From a checkpoint of a small CTC audio transcriber: widths [320].
Rows from block 6 of a small CTC audio transcriber, named by matrix and row number. Each number is 200 + 20 x the weight over its row's rms, rounded and kept within 0 to 999. All counts start at 0.
After each channel's rows are labels from the 100 clips, of 14848, where the channel reaches its highest value: "strongest on" is what is common among them. Only what is clearly more common there than usual is listed. The data: read English sentences (LibriTTS-R). In brackets: how many of the 100, against the usual share in percent.
# conv: width-5 conv (model.blocks.6.conv.weight, 320x320x5, each kernel summed), inputs 240-319

conv.14,247,190,198,218,174,205,189,202,187,202,178,219,169,189,187,189,195,201,188,156,171,166,194,202,212,188,204,217,166,209,204,236,206,220,206,215,239,203,200,188,223,217,175,215,230,206,206,214,209,155,216,212,172,175,179,171,192,188,177,185,201,214,204,143,199,198,217,218,183,185,189,185,176,212,198,230,165,187,222,232
strongest on: the word "i" (65 vs 20.7); the word "have" (34 vs 7.2)

conv.178,245,203,205,212,238,198,211,240,180,198,188,197,200,201,182,209,187,214,209,196,182,211,220,212,162,180,205,209,229,180,194,212,203,193,173,172,213,189,175,216,208,184,177,222,201,211,218,181,225,196,209,182,192,249,166,198,194,194,213,190,214,196,181,193,231,207,193,205,193,192,210,210,159,240,229,192,235,220,199,189
strongest on: the word "not" (30 vs 9.2)

conv.181,192,217,171,210,214,215,164,174,219,204,191,198,191,191,221,208,207,214,234,207,207,188,210,206,223,206,197,165,186,159,196,191,220,192,194,190,211,212,197,181,170,221,181,228,180,201,177,189,219,180,171,252,216,195,180,221,192,250,198,158,205,192,198,178,150,177,191,205,176,210,201,240,209,186,190,191,172,184,239,250
strongest on: the word "with" (48 vs 8.8)

conv.65,211,241,221,254,212,199,198,205,190,179,189,229,213,208,207,191,188,199,225,203,208,242,185,181,181,195,164,187,190,205,187,204,214,223,197,231,227,157,178,202,219,224,229,180,217,210,210,183,196,210,193,207,228,174,190,209,184,216,192,243,229,169,223,224,213,202,191,202,199,193,182,149,230,211,216,179,192,183,189,189
strongest on: the word "he" (37 vs 17.4)

conv.227,188,216,208,191,175,197,199,194,212,201,179,193,238,195,209,228,204,188,197,192,187,213,215,167,216,204,239,202,192,217,183,213,163,167,188,204,205,182,212,158,159,172,181,205,206,205,185,195,206,194,201,205,221,233,215,195,209,202,220,192,168,225,217,167,224,183,231,201,177,183,209,204,190,168,177,202,217,198,215,192
strongest on: the word "and" (61 vs 31.4); the word "but" (27 vs 9.4)

conv.136,190,195,188,196,169,225,178,173,218,209,184,181,202,199,204,208,159,198,182,193,187,227,200,163,226,212,169,194,213,197,202,197,213,203,205,197,237,208,211,211,198,196,162,194,198,209,203,201,172,214,167,218,172,212,203,207,196,205,215,227,204,177,204,194,199,186,231,187,202,160,228,224,220,229,198,210,258,200,188,224
strongest on: the word "left" (38 vs 0.9)

conv.128,179,218,207,181,191,177,191,226,223,193,216,168,201,198,229,211,218,213,221,209,189,210,208,241,196,225,195,197,201,223,262,203,194,183,235,160,211,194,200,240,224,208,222,191,218,200,177,191,249,206,207,225,218,196,179,187,190,164,194,205,186,193,190,186,205,212,198,180,213,187,233,180,177,198,186,200,178,184,217,203
strongest on: the word "you" (65 vs 14.4)

conv.59,190,198,186,173,179,241,220,181,218,191,217,216,185,191,192,191,205,217,197,209,211,193,233,215,196,197,151,200,185,222,192,199,233,190,223,172,225,207,177,181,207,214,174,201,202,199,211,178,244,212,178,178,196,195,186,197,193,170,183,228,209,147,198,187,200,182,158,223,165,216,203,212,194,220,227,188,196,208,224,207
strongest on: the word "such" (25 vs 1.3)

conv.313,220,193,178,169,216,183,184,179,198,206,177,206,157,203,201,231,245,182,200,230,222,203,189,193,197,224,185,208,201,219,191,201,203,194,191,224,196,199,169,224,201,213,236,232,176,208,184,165,176,246,194,168,188,203,214,186,204,202,195,203,204,200,191,218,209,172,180,228,214,179,224,188,170,210,185,200,205,187,176,227
strongest on: the word "you" (32 vs 14.4); the word "never" (26 vs 1.8)

conv.302,181,189,191,224,188,186,228,195,189,178,160,190,157,164,180,196,203,214,204,206,189,172,192,209,188,211,189,219,176,199,213,219,186,201,172,203,197,219,210,186,205,219,216,200,197,162,192,205,228,193,208,183,206,187,203,202,232,224,239,181,148,211,181,180,202,183,198,213,202,172,215,197,199,199,244,203,184,163,205,184
strongest on: voice: male (76 vs 47.8)

conv.281,178,193,217,203,258,169,199,181,176,183,195,232,209,213,231,185,192,211,240,227,204,226,176,204,207,208,199,197,191,226,210,176,192,216,185,192,180,170,199,181,206,210,211,227,219,218,242,205,184,172,212,221,235,193,249,231,180,214,195,181,214,181,227,215,154,208,215,201,190,186,193,165,228,228,171,213,191,231,201,166
strongest on: the word "i" (48 vs 20.7)

conv.54,198,196,186,199,187,225,176,176,203,155,189,211,228,242,226,215,202,184,165,201,177,174,180,195,232,227,190,194,177,180,183,225,231,210,213,187,231,153,207,207,235,184,216,204,187,195,189,155,226,184,182,248,190,216,181,189,219,150,215,173,191,178,197,175,204,185,190,185,184,200,183,197,194,186,237,218,214,184,229,203
strongest on: the word "not" (44 vs 9.2); the word "but" (35 vs 9.4)

conv.316,189,201,182,174,186,217,190,190,196,191,194,229,190,169,232,221,209,173,204,202,204,213,231,205,190,193,204,179,182,212,194,245,177,202,228,190,188,186,201,202,261,216,193,186,193,227,201,181,168,192,178,214,209,215,193,251,212,224,203,195,199,230,190,188,187,216,192,182,191,181,218,181,216,194,179,189,198,211,189,184
strongest on: the word "himself" (30 vs 1.4)

conv.190,212,160,200,188,187,208,177,207,174,197,207,212,225,191,210,188,212,206,203,182,224,193,188,226,221,184,198,204,229,189,180,210,219,192,199,207,244,195,167,160,178,194,179,229,217,193,236,200,152,182,209,233,171,206,196,175,185,182,188,226,163,163,179,191,145,174,176,196,228,170,194,186,168,216,202,187,220,187,232,192
strongest on: the word "him" (39 vs 6.2)

conv.318,231,198,190,214,234,197,205,161,213,211,187,193,203,201,220,182,177,204,226,211,177,215,179,182,215,218,204,188,208,201,193,232,181,167,186,205,195,190,212,190,165,236,198,194,228,200,198,204,168,228,179,225,184,199,193,212,197,219,204,239,184,173,179,210,211,221,205,176,206,186,213,194,213,211,174,222,234,173,220,197
strongest on: the word "after" (32 vs 1.8)

conv.97,208,178,167,200,194,214,192,179,175,201,206,177,167,208,187,213,223,191,210,224,200,212,193,185,196,190,184,223,180,157,238,185,220,171,182,219,183,202,188,219,214,186,202,228,183,191,183,191,196,197,212,231,216,220,224,199,161,212,232,182,174,207,220,239,183,184,222,227,212,212,212,220,204,207,196,154,188,204,183,209
strongest on: the word "you" (32 vs 14.4)

conv.149,168,193,186,190,156,198,216,212,176,212,201,228,196,203,189,190,162,185,174,200,196,205,201,198,182,199,203,208,180,237,184,197,177,234,218,191,175,201,189,210,185,233,184,228,170,217,203,223,209,231,171,208,206,211,182,150,170,220,248,176,206,197,194,209,196,178,183,199,169,201,177,211,210,202,208,218,212,205,182,215
strongest on: the word "her" (36 vs 7.6); the word "was" (34 vs 15.4)

conv.43,215,207,209,151,223,182,233,205,187,212,174,170,206,195,219,217,207,202,189,202,197,191,232,210,205,185,220,201,226,178,198,180,197,211,196,205,180,172,227,192,209,198,190,228,223,210,181,192,213,176,183,184,204,195,189,193,219,246,194,190,195,206,202,203,206,192,200,211,176,209,227,244,195,197,206,174,203,235,186,223
strongest on: the word "all" (39 vs 5.5)

conv.5,180,202,192,182,194,239,197,171,200,184,209,193,160,187,192,200,213,179,201,207,189,217,209,209,192,203,215,173,187,211,235,182,199,177,207,177,185,210,217,228,195,216,170,241,169,222,162,210,193,226,229,175,224,193,185,201,213,205,202,209,192,233,198,217,207,159,158,201,211,202,224,205,204,171,176,208,193,191,185,167
strongest on: the word "such" (29 vs 1.3)

conv.297,229,184,184,193,182,218,180,235,204,171,180,172,174,164,217,213,217,201,225,160,210,200,189,218,237,215,172,186,186,219,217,171,210,227,218,203,206,188,183,206,208,213,184,196,202,185,239,194,191,197,203,195,222,199,219,206,194,171,190,214,202,218,200,182,206,186,207,159,196,209,203,202,218,241,191,186,162,228,178,173
strongest on: the word "he" (57 vs 17.4); the word "was" (44 vs 15.4)

conv.310,226,233,194,228,205,167,213,226,203,183,185,177,199,195,198,244,189,176,195,199,212,234,270,223,227,194,202,208,215,178,188,199,221,202,197,203,194,189,195,207,195,182,218,225,184,205,178,224,157,208,198,214,202,246,196,221,207,214,179,236,206,191,184,211,207,208,180,214,201,192,206,200,189,217,160,201,247,178,171,215
strongest on: the word "for" (28 vs 8.8)

conv.7,215,199,187,225,219,187,179,163,193,187,206,206,198,187,224,197,169,189,202,201,198,203,195,175,194,226,207,179,160,192,215,212,200,205,186,203,198,187,159,166,235,166,206,196,189,167,207,226,212,164,205,213,219,179,217,180,150,211,200,196,213,213,200,206,209,158,223,213,247,213,170,184,219,172,206,177,184,219,193,193
strongest on: the word "i" (50 vs 20.7)

conv.20,197,164,192,202,212,193,148,199,202,168,200,227,162,172,180,227,193,199,187,161,198,202,222,245,213,212,186,183,193,188,220,190,220,194,230,155,185,198,200,197,215,183,218,204,215,213,182,177,190,173,217,198,177,222,203,222,212,209,186,203,210,223,201,195,212,210,201,227,229,206,172,205,204,188,151,163,172,200,175,197
strongest on: the word "the" (83 vs 49.1)

conv.203,227,205,216,200,180,219,195,201,172,198,179,202,210,213,226,196,177,179,240,207,193,209,210,182,210,224,210,209,205,228,183,169,193,210,203,200,240,172,195,186,232,209,175,176,192,165,233,217,163,203,181,195,213,162,154,192,174,200,208,185,151,200,211,187,169,208,184,204,210,219,203,195,213,211,219,177,193,207,221,221
strongest on: the word "of" (60 vs 25.2)

conv.141,171,172,224,160,219,212,194,190,212,240,187,204,177,173,189,192,239,200,196,228,176,167,230,184,207,189,180,206,201,183,184,205,187,222,167,204,222,195,180,215,234,233,173,202,204,174,221,194,176,200,182,208,209,192,207,194,147,183,203,234,185,188,236,206,194,183,195,183,221,222,209,217,200,195,233,189,193,176,206,200
strongest on: the word "mrs" (44 vs 1); the word "mr" (32 vs 1.9)

conv.71,198,217,203,200,182,178,235,202,249,197,213,211,181,194,159,211,193,216,178,178,190,178,196,208,174,203,160,197,192,195,204,210,191,178,202,194,204,193,208,193,143,192,215,184,198,201,201,196,188,192,200,203,194,200,203,164,241,210,214,192,212,189,191,210,210,259,193,180,203,208,196,224,202,206,248,183,237,228,201,209
strongest on: the word "from" (45 vs 4)

conv.278,191,211,219,199,162,217,217,198,180,213,222,211,202,199,178,218,183,221,189,238,187,201,230,214,220,182,204,190,209,182,183,196,241,217,184,198,228,208,192,212,203,231,178,211,217,193,191,246,196,206,213,174,183,208,191,205,199,215,213,189,167,207,198,188,197,212,195,216,186,202,203,210,197,196,220,238,235,183,229,218
strongest on: the word "my" (27 vs 6.5); the word "with" (26 vs 8.8)

conv.58,164,198,194,222,184,204,188,191,182,200,175,159,188,194,202,165,200,241,222,244,202,185,200,196,225,206,208,208,214,188,208,182,207,204,188,221,194,189,206,216,209,195,200,210,174,216,203,208,190,200,181,176,211,197,199,230,204,192,180,215,205,210,201,201,172,216,182,205,193,217,196,215,207,219,168,184,217,164,221,217
strongest on: the word "little" (57 vs 2.7)

conv.221,187,187,217,186,178,208,176,222,204,187,185,231,156,217,184,161,185,203,168,228,207,197,216,234,215,215,240,193,172,191,195,212,187,192,247,204,174,177,176,175,211,227,188,233,210,228,215,177,202,180,206,195,193,192,189,194,228,186,239,194,192,220,173,206,240,202,196,183,187,213,170,220,198,199,202,232,176,208,227,161
strongest on: the word "and" (64 vs 31.4)

conv.16,183,194,221,189,180,230,219,196,188,195,151,197,197,191,230,199,182,176,201,222,179,256,231,244,186,203,162,197,186,171,210,196,227,210,209,191,168,212,204,157,221,197,206,245,197,215,183,165,209,188,168,196,197,197,230,189,174,200,198,213,190,210,200,188,222,199,174,191,224,189,183,169,177,204,199,214,176,185,235,207
strongest on: voice: male (80 vs 47.8)

conv.135,184,184,213,237,179,219,196,201,195,209,188,219,204,219,229,173,188,228,168,174,217,179,186,214,169,154,180,212,186,224,206,221,186,185,197,176,211,206,176,205,212,181,157,218,179,217,206,249,197,221,228,186,202,196,197,200,211,182,245,196,183,199,210,185,189,196,179,185,209,213,189,195,201,201,211,184,194,199,182,194
strongest on: the word "he" (40 vs 17.4); the word "have" (39 vs 7.2); the word "had" (34 vs 7.8)

conv.156,194,215,207,190,214,200,194,185,203,203,171,199,196,191,213,189,204,208,227,236,241,173,201,172,175,186,186,203,171,203,200,178,151,233,200,172,187,169,183,173,211,162,165,195,175,202,175,217,190,186,179,217,193,191,154,214,203,206,181,206,181,183,175,190,206,200,182,198,213,215,231,225,190,221,213,217,188,200,227,212
strongest on: the word "was" (68 vs 15.4)

conv.83,179,185,183,195,186,203,207,197,220,198,214,197,219,182,205,206,185,191,186,203,190,211,215,193,189,223,215,225,210,186,230,167,173,183,224,194,211,215,191,176,231,180,263,186,175,185,175,200,204,182,178,230,231,187,194,199,201,179,188,190,180,230,209,177,198,181,174,183,192,220,186,202,187,147,188,206,176,202,198,217
strongest on: the word "which" (32 vs 2.5); the word "such" (31 vs 1.3)

conv.274,218,215,226,164,195,217,207,207,214,203,177,214,185,175,190,164,181,214,207,235,196,191,226,202,170,196,252,194,219,214,181,185,166,180,194,186,215,163,188,223,219,226,193,207,225,172,203,213,198,209,192,209,186,153,160,236,208,191,233,180,193,214,176,217,198,216,200,230,208,198,232,217,224,180,216,174,213,205,252,213
strongest on: the word "for" (34 vs 8.8); the word "from" (29 vs 4)

conv.36,196,201,221,205,164,232,187,208,194,177,187,211,213,207,232,176,210,219,205,191,191,191,167,172,218,197,184,206,217,180,172,194,204,178,211,197,213,205,203,206,185,187,194,224,176,230,191,218,164,207,186,208,210,171,153,167,197,193,226,193,186,175,182,209,199,207,163,150,247,179,216,215,190,221,244,201,221,162,194,189
strongest on: the word "of" (54 vs 25.2)

conv.295,183,192,226,162,177,198,183,194,198,196,194,191,182,178,198,182,168,198,181,200,198,153,223,185,184,225,202,221,168,205,188,210,192,211,205,208,193,166,196,224,202,200,212,215,229,203,211,196,166,233,179,195,187,206,172,186,218,236,199,177,199,218,168,160,240,203,194,211,193,193,233,217,193,210,198,197,178,178,211,200
strongest on: the word "after" (43 vs 1.8)

conv.2,206,171,189,231,240,201,218,210,200,213,207,171,197,236,186,221,236,221,209,176,200,173,194,193,169,175,189,213,223,179,169,218,200,229,164,217,185,194,184,138,185,235,198,200,224,177,202,203,226,196,179,179,192,179,185,169,180,219,213,192,171,218,209,195,181,195,154,209,174,215,223,185,201,189,243,196,197,215,210,223
strongest on: the word "any" (38 vs 1.8)

conv.167,190,147,183,203,208,202,185,198,164,217,214,169,197,164,203,168,192,224,196,223,199,202,213,209,230,199,155,220,197,249,240,198,224,207,175,203,194,178,208,198,213,225,171,220,222,213,213,199,201,193,246,214,201,237,179,199,174,148,202,213,220,192,200,182,228,201,203,182,202,184,170,201,182,214,223,207,220,195,193,200
strongest on: the word "he" (52 vs 17.4)

conv.104,194,212,194,246,216,164,191,190,177,246,189,210,224,203,201,194,194,220,196,192,210,180,193,241,167,157,196,197,208,225,171,211,190,178,160,206,199,218,220,178,209,187,188,191,200,168,226,225,199,214,244,151,162,194,188,216,213,191,237,217,198,180,204,198,192,173,183,187,165,195,149,213,191,208,215,195,201,183,186,238
strongest on: the word "her" (42 vs 7.6); the word "she" (25 vs 8.5)

conv.163,210,239,201,183,189,198,224,203,224,197,231,248,237,182,215,218,192,180,197,185,213,209,201,195,197,190,201,222,196,218,197,198,167,204,185,194,186,145,222,210,228,172,197,181,205,194,211,198,172,201,212,182,213,188,185,204,190,195,193,208,203,208,195,207,196,203,191,228,187,192,168,201,174,202,189,195,208,210,179,200
strongest on: the word "little" (33 vs 2.7)

conv.150,228,148,230,214,200,215,194,210,166,235,192,218,168,191,183,160,185,210,186,245,197,178,186,223,212,199,251,175,200,196,190,202,186,211,209,183,188,156,157,208,212,203,227,182,204,159,218,185,193,238,207,210,224,183,166,166,191,198,192,198,189,170,176,185,220,198,185,213,222,204,227,178,208,223,206,201,194,202,209,210
strongest on: the word "of" (71 vs 25.2)

conv.134,172,251,165,207,230,170,208,220,215,183,224,219,189,198,215,226,200,181,209,201,172,147,195,211,169,216,215,195,195,202,202,182,211,246,184,194,221,176,200,198,248,189,158,227,190,206,220,182,216,200,217,214,223,220,173,183,236,214,196,189,170,222,212,224,154,190,173,241,205,168,191,230,178,204,210,208,204,174,254,223
strongest on: text has "mother" (29 vs 0.7); the word "another" (26 vs 1)

conv.308,194,170,211,191,184,169,194,209,193,201,206,234,163,218,214,209,231,184,182,175,220,198,201,195,197,219,217,215,204,215,197,170,208,261,199,225,188,188,177,185,214,149,185,210,184,243,195,225,200,223,174,218,182,174,222,195,207,208,180,194,202,182,230,231,178,195,225,214,217,209,187,170,182,195,219,188,200,153,243,205
strongest on: the word "was" (54 vs 15.4); the word "he" (45 vs 17.4)

conv.269,230,224,147,197,177,200,192,196,184,219,196,183,206,227,208,195,208,187,186,192,199,156,225,192,235,204,190,166,181,193,214,219,162,211,178,193,227,175,194,197,192,209,182,179,176,199,194,197,192,217,212,231,174,198,160,183,209,199,188,227,185,201,184,186,186,182,220,229,199,232,233,197,174,173,224,223,208,194,197,201
strongest on: the word "of" (59 vs 25.2)

conv.208,224,237,147,199,199,172,221,222,223,216,217,194,188,190,177,189,222,212,221,228,209,233,212,210,211,194,203,207,205,217,230,199,160,210,164,192,184,196,222,179,193,214,191,159,193,215,231,176,176,177,198,182,181,196,181,216,180,202,212,206,161,220,163,222,203,205,216,243,200,199,195,200,204,207,246,191,212,210,206,198
strongest on: text has "almost" (30 vs 0.5)

conv.165,176,187,209,202,162,166,239,201,226,227,185,194,212,208,181,198,241,210,189,210,205,201,204,212,173,239,229,220,210,219,215,229,167,218,194,242,197,205,219,221,181,206,190,196,169,223,237,210,171,232,222,196,225,175,191,164,193,198,213,206,225,207,166,181,176,182,205,216,214,177,183,191,242,219,194,224,187,186,203,202
strongest on: the word "the" (83 vs 49.1)

conv.200,203,177,187,227,225,207,172,207,203,218,225,210,161,186,223,186,210,165,218,231,202,171,205,192,250,225,197,202,179,183,202,158,261,199,182,195,181,195,202,211,193,177,196,223,197,202,175,175,194,232,203,196,217,236,172,176,187,177,209,191,159,197,211,193,196,207,187,220,194,187,229,189,197,184,205,191,205,191,233,197
strongest on: the word "of" (57 vs 25.2)

conv.147,181,176,226,230,206,199,176,197,167,175,161,244,194,178,189,169,193,175,202,224,199,189,204,229,207,199,222,202,200,199,194,218,203,164,194,200,212,170,168,187,199,179,166,198,189,202,224,225,196,173,195,188,211,203,182,212,175,210,214,172,200,175,206,216,188,177,179,223,222,190,206,175,209,187,239,173,199,212,207,205
strongest on: the word "little" (28 vs 2.7)

conv.139,193,219,168,206,184,223,199,166,202,205,191,200,202,199,165,222,212,210,208,199,216,193,212,194,207,181,204,222,223,205,212,184,196,189,216,203,181,207,194,192,162,199,206,200,205,199,173,171,219,222,186,211,191,160,176,216,198,214,213,194,205,166,196,218,173,184,182,208,221,200,207,168,187,195,188,196,196,163,179,196
strongest on: the word "of" (72 vs 25.2)

conv.257,179,197,208,204,182,226,203,203,204,181,198,189,203,175,228,204,239,235,206,200,198,154,203,175,197,208,193,174,189,163,225,192,222,177,198,210,194,196,161,246,221,162,216,180,184,170,176,221,240,176,179,199,238,222,147,223,209,207,205,196,209,216,183,195,184,160,202,209,208,238,228,208,181,196,187,209,228,177,207,197
strongest on: the word "mr" (38 vs 1.9)

conv.270,206,222,204,186,233,247,175,190,216,189,183,205,248,185,191,199,178,167,174,177,211,189,185,207,184,159,186,190,189,202,200,205,188,194,207,166,222,186,233,169,233,169,188,222,192,216,201,198,181,202,196,185,178,176,181,205,195,194,205,189,212,213,183,195,227,219,204,186,199,209,248,201,157,182,183,169,200,227,183,174
strongest on: the word "again" (33 vs 1.6); the word "then" (26 vs 3.6)

conv.64,189,182,166,164,170,217,210,188,222,211,193,228,225,190,220,219,195,194,181,210,171,201,248,209,249,194,173,205,224,211,205,184,234,206,214,168,191,178,188,215,164,188,210,223,221,200,194,205,190,194,165,201,208,234,186,189,185,234,215,196,183,185,227,240,201,191,171,212,211,195,190,225,194,179,200,207,198,189,177,181
strongest on: the word "mr" (37 vs 1.9)

conv.67,209,202,208,171,177,189,227,266,216,251,213,226,172,207,186,190,241,186,154,198,189,177,223,206,211,166,187,205,190,194,174,247,187,177,189,214,179,206,194,173,234,199,184,197,212,191,201,193,220,172,210,179,216,204,180,201,211,222,202,258,219,193,178,179,219,192,201,213,184,203,213,211,166,210,207,193,177,204,200,192
strongest on: the word "the" (96 vs 49.1)

conv.193,162,228,191,215,200,198,220,156,198,211,186,188,168,180,189,215,164,195,216,212,212,174,192,204,194,228,207,215,214,179,245,204,215,178,188,203,180,223,183,154,183,186,194,202,205,199,224,236,179,200,208,184,232,194,209,202,216,187,192,196,214,192,242,204,176,183,211,150,199,216,205,180,184,218,193,203,174,215,181,181
strongest on: the word "was" (34 vs 15.4)

conv.15,187,209,219,165,223,186,182,218,227,182,190,221,192,174,209,144,169,193,253,205,201,179,195,218,236,205,173,211,171,194,212,209,189,178,204,209,237,204,166,193,193,246,198,202,223,195,174,169,209,215,193,218,187,195,163,187,183,197,222,211,208,188,179,189,239,190,222,164,217,238,166,180,223,185,210,236,217,194,184,199
strongest on: the word "with" (62 vs 8.8)

conv.286,231,190,216,225,210,211,216,217,195,216,184,213,195,246,185,197,214,182,208,209,194,199,189,174,201,212,213,217,191,183,210,195,195,243,179,202,215,182,207,176,205,197,208,196,171,231,168,200,180,175,173,251,179,203,195,187,245,182,187,176,179,169,200,178,183,187,193,198,172,216,185,182,212,238,224,188,207,224,228,173
strongest on: the word "for" (39 vs 8.8)

conv.290,215,208,258,157,189,206,211,195,187,188,168,220,226,188,197,209,190,205,184,201,193,177,200,195,217,178,184,170,212,144,189,191,209,188,174,209,205,194,220,151,217,154,194,189,204,199,229,196,175,207,199,207,230,168,161,195,221,208,189,232,173,187,223,207,210,177,200,205,224,206,199,204,193,217,208,191,187,201,214,199
strongest on: the word "was" (56 vs 15.4); the word "she" (39 vs 8.5)

conv.151,200,188,176,182,187,196,230,221,205,214,191,171,213,176,173,182,217,197,201,208,191,212,204,227,218,180,189,220,206,231,199,218,227,229,219,205,211,207,205,198,202,187,183,218,207,172,214,185,220,186,207,214,163,191,187,193,182,198,228,210,224,181,228,206,197,190,175,174,205,180,214,231,205,248,228,219,221,224,214,182
strongest on: text has "few" (30 vs 0.6)

conv.46,186,172,240,175,211,214,204,206,201,155,223,244,210,169,197,205,202,206,195,216,201,249,205,180,200,224,212,205,195,183,216,179,194,179,179,201,188,201,190,207,211,225,175,216,203,217,187,220,160,200,193,201,232,184,200,238,221,201,226,211,186,207,209,207,187,200,188,181,190,196,162,181,164,197,200,185,203,201,200,170
strongest on: the word "he" (39 vs 17.4); the word "himself" (32 vs 1.4); the word "said" (29 vs 9.8)

conv.300,191,192,194,196,195,166,217,194,202,218,211,244,208,210,193,192,186,209,231,198,219,223,225,198,175,179,188,208,174,232,182,197,206,213,210,187,184,219,211,214,192,228,177,172,183,199,172,193,215,210,190,201,217,170,222,208,186,150,233,215,193,177,195,196,186,186,171,205,178,195,223,197,207,189,165,164,170,207,185,181
strongest on: the word "mr" (36 vs 1.9)

conv.174,206,189,164,201,211,205,155,224,194,188,162,206,224,217,215,197,194,198,213,190,194,187,218,199,181,230,192,195,215,230,241,171,180,227,227,188,210,210,207,193,218,220,216,178,164,227,219,171,197,180,228,199,205,172,167,215,215,191,186,173,204,218,167,205,194,161,212,173,226,206,225,166,214,197,190,219,192,206,204,187
strongest on: the word "is" (28 vs 10.5)

conv.309,183,188,203,178,214,182,213,238,256,205,188,188,189,197,180,181,212,207,173,190,191,186,202,208,186,204,196,203,181,197,240,201,181,189,186,225,172,225,181,218,191,184,212,213,210,187,202,177,228,184,194,182,186,190,184,200,196,186,207,188,177,216,164,205,259,233,209,193,197,198,217,192,200,198,190,211,206,195,228,199
strongest on: the word "the" (80 vs 49.1)

conv.280,177,202,190,194,217,219,168,190,209,226,201,229,179,203,176,184,221,213,161,183,191,158,222,206,203,211,236,229,199,216,237,208,206,213,201,182,232,174,169,205,234,214,187,197,171,185,159,177,234,250,221,197,191,185,165,172,221,185,180,221,186,200,164,203,198,177,201,220,180,220,222,181,182,210,218,197,183,188,192,178
strongest on: the word "you" (34 vs 14.4)

conv.258,194,170,187,210,165,181,220,232,179,216,169,210,165,186,140,185,143,203,155,195,194,198,184,210,156,194,210,204,183,212,168,214,194,230,241,185,210,196,188,188,174,172,183,202,191,216,242,199,213,224,201,181,217,154,217,152,180,207,240,194,196,197,201,198,243,212,187,207,166,210,173,184,223,193,212,179,199,174,212,194
strongest on: the word "her" (25 vs 7.6)

conv.236,187,200,198,219,203,195,215,231,231,201,174,206,207,199,181,208,232,189,166,163,193,198,227,216,206,198,201,184,192,210,193,174,198,183,212,186,185,162,198,246,187,173,205,186,224,215,231,201,211,216,221,185,215,207,203,208,225,200,200,227,206,194,173,200,181,190,228,229,158,194,228,236,193,235,202,207,201,167,195,244
strongest on: the word "never" (35 vs 1.8)

conv.177,210,206,208,176,199,182,204,207,216,188,202,181,154,184,194,204,229,180,218,206,191,199,191,186,177,210,192,192,197,189,185,199,173,171,157,203,224,181,179,195,197,190,182,167,200,210,191,202,177,198,164,199,181,206,178,202,176,224,211,179,163,188,199,221,181,177,231,205,198,138,202,222,213,171,212,221,198,223,174,178
strongest on: the word "with" (25 vs 8.8)

conv.86,223,192,175,232,204,259,223,229,174,190,176,209,185,199,164,159,204,202,183,209,173,236,198,212,234,182,196,206,181,242,192,196,178,176,222,192,178,182,195,197,215,201,202,198,189,177,247,199,176,220,217,201,177,211,198,171,168,192,233,169,225,194,192,201,202,213,206,216,172,200,208,171,209,195,190,209,174,206,183,185
strongest on: the word "the" (77 vs 49.1)

conv.22,207,203,232,207,189,206,213,194,211,191,238,209,194,172,214,228,157,181,205,209,187,215,215,193,176,226,197,240,205,203,196,208,234,180,206,204,189,210,178,206,205,187,171,205,216,217,182,209,169,183,168,168,205,191,194,210,203,201,208,189,194,194,194,148,206,184,205,204,230,185,200,204,188,187,187,192,216,183,137,186
strongest on: the word "mr" (45 vs 1.9)

conv.216,182,212,193,187,237,180,200,189,192,231,207,204,221,216,163,185,178,201,185,186,209,180,164,214,230,232,168,198,213,221,196,217,192,218,171,211,204,217,193,212,191,199,187,231,215,199,191,240,185,196,198,199,199,187,144,174,223,199,203,180,183,196,177,208,209,199,186,203,225,184,209,215,186,192,223,226,188,210,199,210
strongest on: the word "never" (36 vs 1.8)